{
  "image_size": 32,
  "cond_dim": 192,
  "logit_normal_time": true,
  "norm": "layernorm",
  "patch_size": [4, 4],
  "learning_rate": 0.0038
}
Rows from block 5, named by matrix and row number. Each number is 128 + 24 x the weight over its row's rms, rounded and kept within 0 to 255. All counts start at 0. Numbers have three digits each. After the name is the row's rms in percent of the matrix's.
# ada: adaLN modulation (shift, scale and gate of each sublayer stacked) (model.blocks.5.ada.weight, 1536x192), inputs 156-191
ada.845 092:153129135134147144199136134139097149150123145116143144126107131134107124168140127140138090124100143124102148
ada.846 105:099134170122121149150149176143137031118125124151172179100160137144112119115096079127169115133141140122148124
ada.847 105:115093134164099120161136141133118107174117133142073127153159121150137121105111112127093157111144101105130135
ada.848 103:092107110067109089188117141132106089181133130149147138143135158122123144127102109131101121127116158101117150
ada.849 096:157155122123105138143138136166175045091138158133127157170141120123099111147107151101130108124095152145107131
ada.850 110:122093137136141115131125159141141073105103147148147088136123150106135114129152146123117123141131137131123144
ada.851 091:105112162111116115134131155148144135131125166108085144127110148098163143131106135175113151171148113117117167
ada.852 089:132141123151126131110154135125212109098163061158127140131088150111142129131109154085117139155106091144152121
ada.853 094:122135120126083161122118113089139118082151115161134102148131081083112153136114155135113170104154129154093127
ada.854 089:118164137126117195175118152137144137118131156129115111148103124112143140115167127159105146082154103161128132
ada.855 105:128123106091113133006166097145129065132124117156143086158162115115138145107104130105153134170132117128143129
ada.856 101:119146107113120131085116140135153124085106106129150185115106126154140101129131142118148105144142131146129147
ada.857 106:145134126096137115199110172141133137101149105122150091148151165149067156116151127090126160108109115150114136
ada.858 106:123109125112146193105108144138093158119097109108128127106116137129113121128107128145119132138167107084097114
ada.859 101:085120104132112168143138177116124043099126184128165110080114141118107138116143125109149126149138203116097139
ada.860 117:109103136101137187117091133118122126158132067130150135138121144138102151107123119124117095110163131154092142
ada.861 095:104153135149149173138205121091115149145098121109141151110115123158154106148143113135121141100097150165104116
ada.862 100:136101132144132063109116142124126228112152088113116070143158096142104115115103129135142140137141178144094128
ada.863 102:111135158138114134125129148118166192202157148129119101120123145115099154111136170110098131106095132114138114
ada.864 106:145141123173113079162134117150166078107118168127142106096128124107143089149113178140112148149131149133147141
ada.865 098:068114119133126176135135170145160082110131115119079135126105149131105169085138147076119149118133113137068142
ada.866 096:178109121126125124043121130164140121067137137117125081149123103106125108095122136123134174151180183135136140
ada.867 095:105097159116110152153087171112116174137114137126169135120090120115149167111138128113148133110124156142093121
ada.868 103:146122111123121103232145142124151114106109104134127108127119154150138104094139155111182106143139098114148121
ada.869 102:122136103120121077096128177114101198134132099145136091129162159121128144120113149124139126136141106137165103
ada.870 096:079149136111076156187136134112107110127108144135124114115155161121120158121123163133123125108153117118133128
ada.871 120:158101164160147166029153126129109053137107154109152133095114123109113113143109137139146139113125129099143105
ada.872 102:093107112136136156075131130146173119130101140157151106131167155062123121119152135124161113122160150130074138
ada.873 106:136161146110117063164119175153143074199088070133136130121117107118167115132117096127095114085143116145183138
ada.874 094:143113161132126161123152151153137144132139119126113103102136102129154119115106135124138133123139122130130157
ada.875 092:128076099149106100189138147113137121133120090133132060123114140121155137102155127099116140152157134157164136
ada.876 104:162093158129097114109094152135160079158165121136119149107104119123095148131106135147114118170133143114063112
ada.877 097:115120136143167143077122161123110169134113158089151081154128112108108094120117123128145126124116151195137170
ada.878 107:094154149114155134074135160128107061102127125106159066106130139123108116128150115144110139120144112116114115
ada.879 116:108084111128108110125153124109133085115153106116148145090120145123121160124127142125114145112143181166140107
ada.880 090:111143138128111178046127143155100125150096121131118083106120130117128154096118127153126099116116114083109157
ada.881 095:154111129122118099067117156125075187123102133133134116139097165085113173115111105131107147096177123123137138
ada.882 093:132110142118126142024102135104160039107140125128147130122121159139105142156138112090142117124156141173135116
ada.883 101:158093118121127165127138180116077200154105116149137135123117161130131138181130110113150129124153108143110129
ada.884 106:102186129133149167093133114115124011108104108128135108116112148132121104121113125094185116142130113109138143
ada.885 101:182131131112135107091090114131093160099111099107127148101109123093115128145091124120154117153099117150125131
ada.886 106:143124149128141054057092182141146112084127121115117120122133162153089106125108130126114141163139138099134134
ada.887 111:073119145133114166136136141128135231104145086132136132141132099091141156127149146120119127092136096131132117
ada.888 100:146156159113133151213161121111156050168112131104123155124154170149091150116122144124188141115140143131099102
ada.889 108:103157143123127181149124103133099216137102130161146106090150149110134157125144141169115149138137140150094133
ada.890 104:169133136097107123255104117108098117090085119135142173150096158134166118124128139127083096149120107123123132
ada.891 130:141109151144144161110100086110073058139119129102123145142113130163124145142131116149136115149106144098110100
ada.892 099:149091137149153191080131165124121172130094156117148124103132151135100119146093128177132110126105119148113125
ada.893 105:124134134130159064039128095152105124183102156100131135118129094130153097127102085134094151135100106107155136
ada.894 097:088124130131098195088108115123168158144101139140133088128131135112128154116115108117097126141112144143108098
ada.895 088:149139119126113139161106122123127118041117145114164122102093132130110123134090097142151126162127141154106085
ada.896 122:156107140144119158065109136125142000093145106123121134116093127124140125128113131138095135153067148095087114
ada.897 110:123109119147131148000122154152139152088082104134138139139124140115157116127111091088175146129128138130139127
ada.898 096:159099128130104193042102146134062049166178090123133109141113167131115132129150097129125127124123138096118150
ada.899 139:162074139153115182129114136141144215155138101106123146113144129102159134114133129162094118166109173126112116
ada.900 111:125107106092112122181086107122119185135140148127133102146153139158073137123139163115124112127095141123152137
ada.901 107:116111123107141153134086154130125131077092061113128139142171100140125139109125134117157145123142114145095146
ada.902 114:133127117125132112033114145105115106137122139133143107105119100099124129115141106150111104147112137134142118
ada.903 100:146155120120094095101100164080069067149110162137166098100120118137111102102128157138100126148107119100134133
ada.904 094:128091125101122143138124136165142159145122124112153141105130138160149136114133105121165126106126166138127148
ada.905 115:120143110112143107061113162133115202132091097123143129123103118113131119128148121135123107130117149142140125
ada.906 098:152155096113092117052111138131129085135093095146103071172164152107061130132130130131139104129087122147129127
ada.907 089:139161158134131076204133081121105116112135131130115123128096138124119114127115143173139103130112098108125094
ada.908 107:114146132082086098184097119150126064123128127136137151144093134116117095128149123129137137108101167133122108
ada.909 112:146187117126135155069113133113189170108110119109100158163119119123126080158134120119112125128121149168072134
ada.910 119:126091108134136075115118130149175170087112103130122108120139112096123128136145125103103128131153136179150142
ada.911 104:169106138151143136150138116165132121126123110104124205104117131130142136126107111129112154132113166118095129
ada.912 105:153120151132133161114119137112152149157129106080118150116135107128157093129108080172095140088100158160064120
ada.913 091:153153176165145158113149107111118211113100126152104085115162142110124122099121148166153163125111107124143122
ada.914 115:129088115130175145038161136131132082142122106103158143134114115130169055138100127121132154078091108119116086
ada.915 091:114150125115126089156147143121131190140118116107136150150128123143122133149102099154138100111157149118138123
ada.916 099:162092149097163129060160161134118053118055123136102150126130151108142120129094111134132122061156135171155121
ada.917 110:138120125175098104075135122126132076157128148099102148088151118128144115150115131128116133129137157107136122
ada.918 094:168153134093108086128120153136113077153143147157117095131063116142070160107126098133177134086113173135098138
ada.919 098:146096145153144143196092164144134149155134112129148150121089147122116118139110125156084095091184128141091107
ada.920 107:114168130121133093163135170118163060096161146134121084125156106168098113125131140116166094110113088146130094
ada.921 106:163145125142093131139121105095176238108142141142156112133116126129148088115094099092113106130124129117118094
ada.922 112:108084122114134234038165156132173130140108119118143158098109151103148172119129116141136121110116111108102116
ada.923 117:161108133130147149000111153143102120112119166142117077111120128109111114118146142131121143151110089133147126
ada.924 097:132113110086089098174115123119132056150117144134110134120139128110096141154127151156157134128141108073141126
ada.925 125:137095133104122133073110133132147102148127110123154154142121135122110134128131114113087136146116151143088113
ada.926 105:162132165090129198075099098159111193130104103104095108127147127144120146100130111146120125150137112126098143
ada.927 119:118129118147136132085094122084153181105132116126123124159143120119112127126108138122098125134104116164123126
ada.928 102:124118118136129134112123127126076062122157143142125111106124138136154130112140120089177109137110061112169142
ada.929 089:148144134106143160152096128098100153102147123086140158138100125153099157133126107120187104140128204105078150
ada.930 103:132122146160099170170143109138185130101172112114147195095118168135099133119169131148102139147105182109123143
ada.931 094:142115136104109103109125121130099128179121108093124140100076150104130132152114166143152112130139146121120116
ada.932 096:135111139106122142124072168123138120090162068115133145136127101137153160087123089113115111108099098132136154
ada.933 128:117131144133129136255133155134099116144109096142098161133134141110128126124141116127116094105141104103140126
ada.934 097:137138122149146197131119063146145135116108097083095122154130103141102112120126146127113131152109127125137129
ada.935 104:120105142128128090144092100158195124105152130170087152133156091114100157110113116132157130149089116116108134
ada.936 120:129139143120129186196144156128164168185164185139145136116106134130090137107125149144104141116118134117099109
ada.937 100:123144135144129123072115089146134150094147145151121079155120106167136133125134127136145109176130128101170132
ada.938 103:152099130133104076222094144119119161092142144115127127202148148166113140130112138131152117142130125125121118
ada.939 105:114126120107148104144145143115125099192110097126114153101098146142118143148149130150099110136165113178139135
ada.940 102:117131150128099111131146135141109028155107125161087117121121152117163133121110130121139210125151081128119125
ada.941 107:100145126098165121224132131129128142124096136143150141159126094139131104133090109141145138111112112157128128
ada.942 107:137134135157125062084136096122136230121168139140105094130106103133161108119132151140172121144124161148159144
ada.943 103:136142099109113132100091108132116094167135134107119118133135167109147157124132144156196130125104126134124100
ada.944 110:131152146087133147030131119120115125143133167121136109139082136155104158139158148126156139165087120092119105
ada.945 096:113115128137115152142115119132133173133122130128128186128095119119160108123108089161161133141108157107130115
ada.946 103:152107142167105161060109091148194088141107130147127148158142161128147128114118100155163136129162158137114100
ada.947 106:145073142084108151051138167151136125175135127091141134111125154118094160150111110121111172132151118139137122
ada.948 102:099114143137161117085094144142127036131103137143136160079115118141142140136136131148118130086129132118128157
ada.949 094:144125130158169130092143173117146149102083112168121129119105127131112126121130125115136094082108105185125152
ada.950 108:131151111104157144069123133124135171146144164143113098144102154112143149149169103112113121111125142141122125
ada.951 096:133134131131133177089116122120079065091105130142096089117115110123108083138121102138111127128119117110149112
ada.952 108:107141126137157193000166150108133098153113107124149167146172136129150116119133096127115133135150150146123105
ada.953 094:116121103117125161124130091122090118128099128145107097135130130095148144153108141137120172125124058102102132
ada.954 094:132106121133144138097098119131131169123134165142144096157107127109131106128113145148116107094123164147139118
ada.955 097:153140125141153140171143107143126140183161138125126123116154132116125113125105148134126129145143130158146159
ada.956 097:117160149094154129147103133113099164156156093120120129145093117105091145132140109091168110134141124154140116
ada.957 097:111094085116142088157088065076124186109173130150122120133148119122133115110143148111090104134116185128110119
ada.958 108:135143102129128166066119140151092059158131121119104114146160110095148125151121103137103149159138098099154140
ada.959 109:099145128128103194172136084124132169122118108135139107148134117107149117121102079141106145094147116101113147
ada.960 107:117136141126122195248135155097103094130098173131124096095115095168108143152130121121106128139112099108067120
ada.961 095:129154130117101093100115144109104071079133123130134133106103138159063133119107139093147130132144125166123139
ada.962 097:124179123114120152100104126155097112088130103075108137119136117130156104138085132152155141110099120142182141
ada.963 104:159136123156123088110133153131106154115097110136115146156163137129096136135116102087137128134083120099161127
ada.964 113:146107126117097159155152115134135122186138166140167149120107104133120132155144110135114116129125180115095151
ada.965 107:140134125095151055026135129105149162131111127103122141127134120118136132127105163136112109138099144173144129
ada.966 101:144138129118120133181135186140122074128105146125128073128159131162118113127122139107176133123146130123141134
ada.967 103:139081147148115139145118138118133212165141097115136139121146139101149105103110120152132089127115109115145134
ada.968 099:128116099136102154081139120138141128101117143107103111131151106135111139109135105153146124148111125100100117
ada.969 109:132066125149122177103114156124112083163133101140111159125127157136129180140159128162086129122101176143068120
ada.970 101:104154103102148085143139157133142117115111132137109086141121109146116126107145099099109092105117046116095140
ada.971 095:085145133114110170107161061111130127098109170145151099139139141103136162096106096100165133142151137145130122
ada.972 112:138133111128101108094129093146126087132113144145136105152104146141105147126127126142178131155120086101138130
ada.973 096:134140113139171135101183108121133137129091177144184144145123136128149128145146174115127085147110155164169144
ada.974 115:142121146106124067116161099120141035188127151136116126127133133142112136136141140128149128130131186089101104
ada.975 107:121127109126150178122107166140140201135099089118124109155151119099142126139128130158099125153127073118083110
ada.976 111:121096153119135149141111130119171046119171191147119091120105147126105124160125183117125158096112129123098069
ada.977 100:157123117113134026176098114127121153151125084132137146141133100128120137094099142107132138124140118143178134
ada.978 096:120107130130141145146127103125160103106080172162114088145130125157133099161119133112108125119121155157087138
ada.979 106:141125108142101165194119142096120171118157142121158127161151135143103152119116127104125112108147153116156125
ada.980 118:115129109125122183123160123127109196156106139118142115112142128115120123109136101118122156159136089143124094
ada.981 094:102116137138129078106118140109110121126125132151122119125149118102128145130147145091146170089128109111148133
ada.982 107:129178128141159077163159117107113026100111128110118132144142135122133084139134153111114134122139135126154143
ada.983 104:163169119145128085158122144129160198108134117099125099141155136086097129137122135100154147145159102162134141
ada.984 093:116097099125114136160135064137161091104108114115161137113158131116109148091134133105107113114108116140095140
ada.985 101:141134127098117138099124068107133074059122122118126145145123150111127134133142104129163084102156139123088110
ada.986 093:142162147105161055135125124117152176125110146115122086093142161124129154115138110123142124142085113171141118
ada.987 083:093130134123140087175138182132088051182145133134132139105132132146129100120149117118097094128066142124157107
ada.988 093:117141117104110116123087191133093086127099151129126071100127125124152158130086102119078140147130114121109142
ada.989 098:117118128124130083079146141120093178115099135153088058141142127109136159114132138118094184112174100141169147
ada.990 090:148115135109093094078119171123094092132093141139144058141143157156113155141137099146162124184127111121165066
ada.991 105:136105149148139141064135118106128166098116156138123129116113139112143140145100093115135128122108158115133119
ada.992 106:092124137109138170143143108109129173126115126126178117122125131149150116117151129165164121109132098121151146
ada.993 105:100100143114120182125107114160128059143116110145135166127126182131134106134090128126129119099124134106115153
ada.994 104:120134136109143105161110140106111181102118125129096078153124100122151109151123087122082136136117135121146135
ada.995 091:136139130112123149161088151105113178133106149099122066127100132102081097128140089108152099148111100102155116
ada.996 103:129094132157156107171124106124131043078154140110124105159146071158120092115129110133099111115143147130170149
ada.997 101:095121161127093091155103181079120130106171115133168134134122140124108143126108120112132116105110167147131113
ada.998 105:116122132099107104097092098137102186131089134136122091082120119127141131126191122118134153130110183099134145
ada.999 113:178096136121109161111100140137148158142140110123107114110143136089118135110136112140098143138112186106096128
ada.1000 155:132150125128143125139120138124111161114147153134124116116120151141116122134133141135115138124105100122138130
ada.1001 092:101107155141119096173122106122097128157135167123169165126088111106084077166105161116128127107147151126140109
ada.1002 124:158141121130134176178133164143141066048118144125110140121101136098128093155116115098159137133104090115120126
ada.1003 096:127104120125114088121112143130123133129121094096134103093118143094133140130127107102095128115125138139155124
ada.1004 098:141133127129116098097128134109128162109110140157144058081151111102116126105138167156107138125096122119165130
ada.1005 114:139144156136145100025138147114128092155094127136137162144137148128133126145158118124148117134158156146131147
ada.1006 095:161119121129120164084108128140141145141110122131128108181103121128127139163142123123122113107156099162133117
ada.1007 093:137155114163137088148147189120083059144134132103106156144149102110112129129102136138109128120118133143140117
ada.1008 126:163122137146130170168132138141083179160111126100093097114129116100148123148117087144133169149131089120142123
ada.1009 103:159100132134107168064129176094101041153128112139113111141094115093113130112100153148124169145135113119091134
ada.1010 113:092153130110124172133162151140159024137134134104141116130108131106130127125126125104115133112161146116158145
ada.1011 114:117147121164107082188133142150104095123117086124103177108151122143132163138117123094152108135141070099139133
ada.1012 101:129130133122088137158117113141134123128147154143111101197130152123135129120115086123136131185168126103121153
ada.1013 094:134113103179133079105136158121100203091124138108126113154152100092152145110114131134136111098160132135143147
ada.1014 114:099116154155145109166150106140122079161112144120153165091110135126145117130129133141121163124141148103099114
ada.1015 089:131178140153124101081103193153121095125117124154096097124089132140137162135094146120119163134167117095089152
ada.1016 094:126124114113122115135166141137117088121120133115142170122101151079094139109098163093128083108123136124108102
ada.1017 093:131109118145150132139126107088155173158108153104149162154166094148124115138132131100120123133100144097156118
ada.1018 121:128127149127126088220145135114061099172090156136126129126146154119162121119143118130131097106138169163157131
ada.1019 101:125084150128115187079099126165162115135148135122135175117161101110162106139137120144107144101141194122108146
ada.1020 101:120133125137128119170123155115137102107086125121094106141138095136147081121076094147165099155117183125157132
ada.1021 093:132082122105092089156150094115133111131160170153141168141157130154159094145102135129153109100138159160158114
ada.1022 095:109126114144095136181142139155130036141123172144123132166160138154133123098116120155124142132108126110127132
ada.1023 106:093117127106159146162147138112169052121109131137122132109139121148114156113164140132088150090140122128117113
ada.1024 138:143115119117129192119120111145096180204112112140130161140139131124146138128137104140147135144119132114109123
ada.1025 128:134106126103128092074131123125127121088073082105111108129148125134150143106107128151119103128159135119152135
ada.1026 119:108136121121115131097099136145138172125139108104125118136117165134146149137092121167100150124156139121080130
ada.1027 126:111166146105115175243098089127114167148116175111134169114137099109107125128134116126092130120131124132127122
ada.1028 114:109046152123150148146120125115132181146094128131106166097134157172128138113128161124165137100097155145122120
ada.1029 144:134087133150138148116125148154179176094158112101137150154134115126153118139130096151106120155109178141116142
ada.1030 133:096123140138166208085127194131167137121097101153149138114170144099155128108135145150125145100132142146086159
ada.1031 129:119131153119120142253094137112157153087134127130104099153107120110136126147083111139124101122159117106128124
ada.1032 105:121123133126166161183125180132144080124140129138105158114066160143107125131127139097081112125156167118143161
ada.1033 098:128118142120112143185154101107104101185117171105125162106141103140160111090144115126102139136114138116137118
ada.1034 143:182132099131120177077113122141140230130120142123107111114122116085134148097120106140115101118138098116117147
ada.1035 107:147189172111142081170152122106109123101105092123151145112105113131139116122145100140114143097134071133151139
ada.1036 111:145137140125075151120108123131086067142136103088131107089104126133160166136142121117103160124148163141110143
ada.1037 123:082153123139109129143118143123122192114095124129105096158164135154131177117131154134093139122168099129142140
ada.1038 107:117110152113142094047125142164124128113122156134142175144104145129114135135090148140131153126164107133102117
ada.1039 107:120103115123134161079148137119130116160077110115131098155156152103122206153137111114096114168112110161110107
ada.1040 110:125151136134164115114150133146127126111092147125147118127204132124148122145128162116151128129148168151135133
ada.1041 101:145127170139136142174106171107148162148150141179132106124130155112145160143119127140111117101115130154133116
ada.1042 104:123096148110123143121108116141095074146137161156123163140134092095161144127120143131142108101140148121100140
ada.1043 105:092132141142183078142159160112135074134110145128124141091114116125169093123117123148135141125140162135138121
ada.1044 118:125083109126109140094117125099131099082097052073141165122108161116122126114126101116101132102106132126087097
ada.1045 087:162094101156135115146162115101157118129125164142169106154143140165130155130162160097138110120113094146145100
ada.1046 103:135191139103157125127121191122131058099124087172138171130140140162153135126147155113090153144159113106101144
ada.1047 103:137134109103108146143138174133067095099135146132145141147117101157127136132104117137107100060135182142103155
ada.1048 116:152100143171133183111112135128119135116097141138137191133136114125117140128107139130097111103129133141093088
ada.1049 106:108148135123165086098158169104145114172099081102103160169128163074156120110156082138121120119133137174153151
ada.1050 105:164128132139108145111136083113089142155090155116126130130196137148116085132119106133132094128136155174130119
ada.1051 096:135139152176132116065096146127099205124128154136083152108131071109119132170142140162111116144084101142181124
ada.1052 122:102123105151121115133132130113192109119129117116108095085171145100148106092128128103169151126126138146137098
ada.1053 104:141105126139144146155155153141133086144099125117104123106123127113163111112094138123102104101124099117151133
ada.1054 111:163134146108120139151151116122117110117093139138127139115129108117106140122110146108109130130156155120166094
ada.1055 137:127119141105114139147136134138181088141118167149186112159098139126056167134134109139112161138117094112118115
ada.1056 136:132142101096099112122135113134089167161120134122091112161098131162130121111116089124111117144108092112141131
ada.1057 133:104139101160105120136104139132135134106068131151109129162140115143116125126090130116116111127128127142115123
ada.1058 142:103104130132126149091156144105138016149123153134130133123135124106123125111112123138088127108120137152113115
ada.1059 108:109160117108117063158178125117121115153125175156089094162140092158103107111126122092102151099136143164129125
ada.1060 104:168108141178156129150125156129110119101133114157113129109143152117133129123150115154114124118151117101111133
ada.1061 177:100154125101147143057128105135169179123125144120121168140143119149118103133147160139105131117181175127161131
ada.1062 108:130133143159147095157168163138141120172107143140119106116131144100091117159117101157124113102157095131139143
ada.1063 117:089122121131138123080126102158140058114119164144136179117131116101141119118140155078123103089143143123168143
ada.1064 095:091103091139077097147137140128176104096140151127125112117173123107120113136118124160127140109162188132135141
ada.1065 105:125173121151115158087138119145169101160141141170106129168132146138129089135116135131084150131157095112119134
ada.1066 117:121132131133108122168133187116094124146132134123137166180140111145108085126112138097085118109107142152137098
ada.1067 108:114113140152108137173131163155126128104119178094138122147161129136078158127125113109110153126134099112107139
ada.1068 126:139113089108098099131093155110152142138086089142161108160135160107108128106124117125080109100121103122133149
ada.1069 109:114121106122135168080140090124084120141140142129126143119139145118121133112132156120111100160126124161148141
ada.1070 130:112149150155133136053106139094128197117102106153118095154097125111139094124112116130144114107084095154083125
ada.1071 117:131074117169115118126102181113155110153128123123136112107128139103114139105128123143124130154096171121176092
ada.1072 099:101146120142109136156129137097141188103123148139120153078121148085141127129130158142095148116136120124138139
ada.1073 125:136124119121125138096134172112138095112146134137126132146082124092169130144164148166153148159105129093121140
ada.1074 106:168132123123133153096138122157138170138134165140124159070131135137126135124133131150130154114172148124114114
ada.1075 125:111067162142143182159119132111083107182124129141141112111142135111144174115126115144158143115112153138095114
ada.1076 101:160142110148155182193155162135162082125098132087100156119155141138138142127113158129133140142123130096156111
ada.1077 090:146147121145152105124172134139136135115131137135122156173120132050111162139138101107095116112145102097090111
ada.1078 111:130083117122100109119122151180122154118098108125145123136167154086182096156124101130095160131126134139160144
ada.1079 100:158117158112129136113177092118126093137084130125118144106111123131169115110119137121083144117139147158107105
ada.1080 105:121153134158153152072128113110135074128117057108135128180099085101158112136066102113068147103155171118121151
ada.1081 153:129134125139127113137080126119148157084095100119125091162124112102132122111111076119101143101169142150074133
ada.1082 125:140126131156125119129106198118116188090052124104137110109133127131124125109125113138113119155166143095098121
ada.1083 104:159113110119111115117123142142139088147092100163121128137167105121166136104145112151143137107137124146142157
ada.1084 104:119169140129146109176121140146163099107104162159135158143098119134126112122139132127104148105132105125168167
ada.1085 102:122106121134103095183143140117134163121137192149107120135135106188166117152104113117131120111136137132112129
ada.1086 115:141126072189116083213149157162178150178124133102133117132128116117133144139102098147127110149100107152126132
ada.1087 111:130089154105153154057119170126134099133124147135145132110136129118117161140131127146136143058115127143151132
ada.1088 161:107131114125126136255122132127121109150138119092141152125123123164116121151121131141121079117106102148145115
ada.1089 132:129097125135128165154148128137095075178105138148120110149114134139098151134108139133149132111091101137112138
ada.1090 195:150108147143124155253154163129093120164099120122133140118126135120136114147111119151102131119103078104129140
ada.1091 135:125090119133105137005145125140132165166140083119150068107109124100131148129116115110109131124103182145116110
ada.1092 170:095110127145130125196110138131096126132146096087141103129128117116138118130111094131113119141117085157101132
ada.1093 120:088115124132117099166154144157148132068106170113136090146167106132145121097122148145102141112121100127143140
ada.1094 127:085099153141114169232133140109175197122129124146151138156128113122119094106087100120140124116103102166164132
ada.1095 132:103125135124113133217131182119135175120136101094092171127113068093144068139096158121132110118085148142153129
ada.1096 145:127098122146113086186131161160151114113119085107111093108173141092124129103144116132137146134131089108154135
ada.1097 108:132151141109096173103133154132096118161119120149092124155158122145179125141099122146130127142109107108107168
ada.1098 119:139117100129129183192128137113162132139161120138160139147082135133153106083128114117118088093082163147106124
ada.1099 106:113144116134119131125139141137080046117144123124130121131121115116168110138150096117110117105133077127129153
ada.1100 108:092139141116124155111128169143139119110129181101127144138138117099104121135142098142143152090112146130118158
ada.1101 107:105123143180111093094133158108141067152083119114108112118164131109129126096092116108135105091114132119160117
ada.1102 093:134118127092126111086119144125114112129129102135135173104144151107147093087117107130126091101123097133133130
ada.1103 099:132123108141150157076139158092143111122090090132124099099155137116131118133087139118135098097117134127127109
ada.1104 112:137114155153132164126159137121145191113113057126113187088146124116138135145152134124118180114153110142096139
ada.1105 114:099132132135123158175155147157119097116105162114115157143170110084115094145056112141103126129122120145136147
ada.1106 145:138074136128123148193130148143121067121074155138150123147099130136139101124145144118118101137128164126121127
ada.1107 121:138067115161093158167136154151099140150111146108114184134111130112118096111106097120155107143122169133107122
ada.1108 083:138162113168160128143066184155120097155104190110125106125141146167141143131093112111102135136116130120145119
ada.1109 103:117184139140113152135142117118118128166125152156136151123123153098126128131121159143040110148149134115094125
ada.1110 150:108108131121127171190118155146144121112092096119118092154131110100161114116116085137102154091169079139124127
ada.1111 101:116111121121123112152139111144114048146147148135116103146131116103150125118120122104119131132114135122134134
ada.1112 118:161098092119158144120111132142156117083101120113136173135132120105124106103127147119112129095145123164126161
ada.1113 083:110177142114131143170128152145112081123121106160108131134111122164092139121134157106102128141124115094140106
ada.1114 144:159107131106124160146115127147152184164119112122111131116164167101106149141119124142127134126149158124117117
ada.1115 103:135164128081078188075136129140139048130127158128133124092161153091120174131153124157127156128132147119123128
ada.1116 095:123068098105159118169128132129128186151138127125121127129153127076134154099158121103111117124175137189123146
ada.1117 102:102094144126144114147150126126063082153068117123142193123107119122158100169085166120133143125111147161136130
ada.1118 122:123097132121127086092090138144099219149147150127143114131131108123130112126099141155143131152109112133146123
ada.1119 100:143120138142152134157111137131147147108102132130123145126080127094127113118104108115131104132117133170134144
ada.1120 095:132123146186132113154108145127106083164112169122158144161114120087144124114147134115115118119144192124115110
ada.1121 108:133104104148133177230116151146117064135130132128120139103115102112092176099139108112073118084130104154134117
ada.1122 142:114148141160125112250147143122158157165120139139109119117137123138150169128147133116109125147102162136133128
ada.1123 087:116138120161127116130109094146102138142127091113114150150149128112129174179089105113117131059132102145121111
ada.1124 128:097160141140153101122126167133164159149103148124127137122142135118105122118150174167124119099118094120146101
ada.1125 150:148106122121151067175112141120139205126153065132136156140132145114139140158131124109112126149143120178138141
ada.1126 119:115127146132106164153122128123142048103073112148157135099147121116129161123136140121096134133170123148132136
ada.1127 127:128164142090153156141140173116144032073134154142132166123108143123119109149133152120117129142141086107102124
ada.1128 102:128107134178135129113107175132108118088096066139137147116127131123130125140133168164129142109185152145173112
ada.1129 121:137166133158184107111150164126095030166106101121115103106148120118146143126118123101099154097138109143128162
ada.1130 106:174098125122133133134149120163112077139128094133162106097127118182139122147134125114136148107172110132122138
ada.1131 101:106118151114163095213114143140121133124092119149163098118109130138140158086113106119140089112098103147173102
ada.1132 117:122114112123086198151132139119124182118126097167130113132156148126129132141135150141130108111118092116137135
ada.1133 110:123082138165117134162156147144167139090101107111159137157115097133124119119091123118093113141124170181153114
ada.1134 099:126115146100099179102149153163105107138134150120135098080143163150113118150132114158097166105152149158128134
ada.1135 102:122099135176107128000160144136179124117117114126093177132129128114117130123120135105098129139095132147127123
ada.1136 130:118116126114147156112122155136154093144129128140168131110098120108080122159130129125104134094131141165107102
ada.1137 132:119091107139114171153124172161114144084128121098118129130156105136159143113116157157113166109156178113129112
ada.1138 098:148130121124118146093134154124162079114101143136150130162091141125116144100123103110112142081127130174129139
ada.1139 102:092145168109139109114127129107064152148085135117088132135136141060133099128132110099175143129180129150110134
ada.1140 120:119130129153112094155131117118156134128096131103134103148124119090128117122130105119079113082152134175107119
ada.1141 103:145100118112146148139103122137141117138131110148134146145135163095104140117122092168100106098114134127131119
ada.1142 096:112097135128140137076146171136121073131121140123143125093140130133180114131137127091102126149157153165129137
ada.1143 096:138127127087135142137130103112103186111119095100114137103158152133139157108133162106111165111165141127118142
ada.1144 104:113142160152134172178137129141132203072120112153127097129126115102134138125118143099126126139159121141087129
ada.1145 141:121121102121151108096149117158119042129128132162120111169113108117161126117105108108120146088132099134128150
ada.1146 126:094162136097148097210142120155077104108158101122117109163138129083147087139057102128079109125114121130125088
ada.1147 140:105146100117110194146132185115170186080127143131144116126146146106089110140129120110119147134154184145122123
ada.1148 165:138100105152120187117132128145154236141139128124117119141117124096121133106085115125090138114111128122103118
ada.1149 125:137069128120126139157144128147099155171153122144136145131116094105144158121111120132116137109146110115131149
ada.1150 091:159111098161114179167134073139123116121159088103123150114109160126125168160128120132120174093138148135105139
ada.1151 098:128149101131102136169122144142114081140113135144154104149115167100166138124077105090121182139116147114112094
ada.1152 141:135124127130137119134125080110168207165097125127121125140108107106136071131126112148121136148127137176130125
ada.1153 157:108130151141120069240131149128134151142110090114103115106119117086130137136144111140150123089129126090092135
ada.1154 148:114101126151143090081107134126175219114134093094127148117127105060129084115115157116088124118166165140133115
ada.1155 160:143110090127139137160173085129150174124118124133118115126124126117127123114138142133127109139114111147112161
ada.1156 176:127102118124136206172151129112147216143114152132156103142119120128149118108119141145124142121118153119124132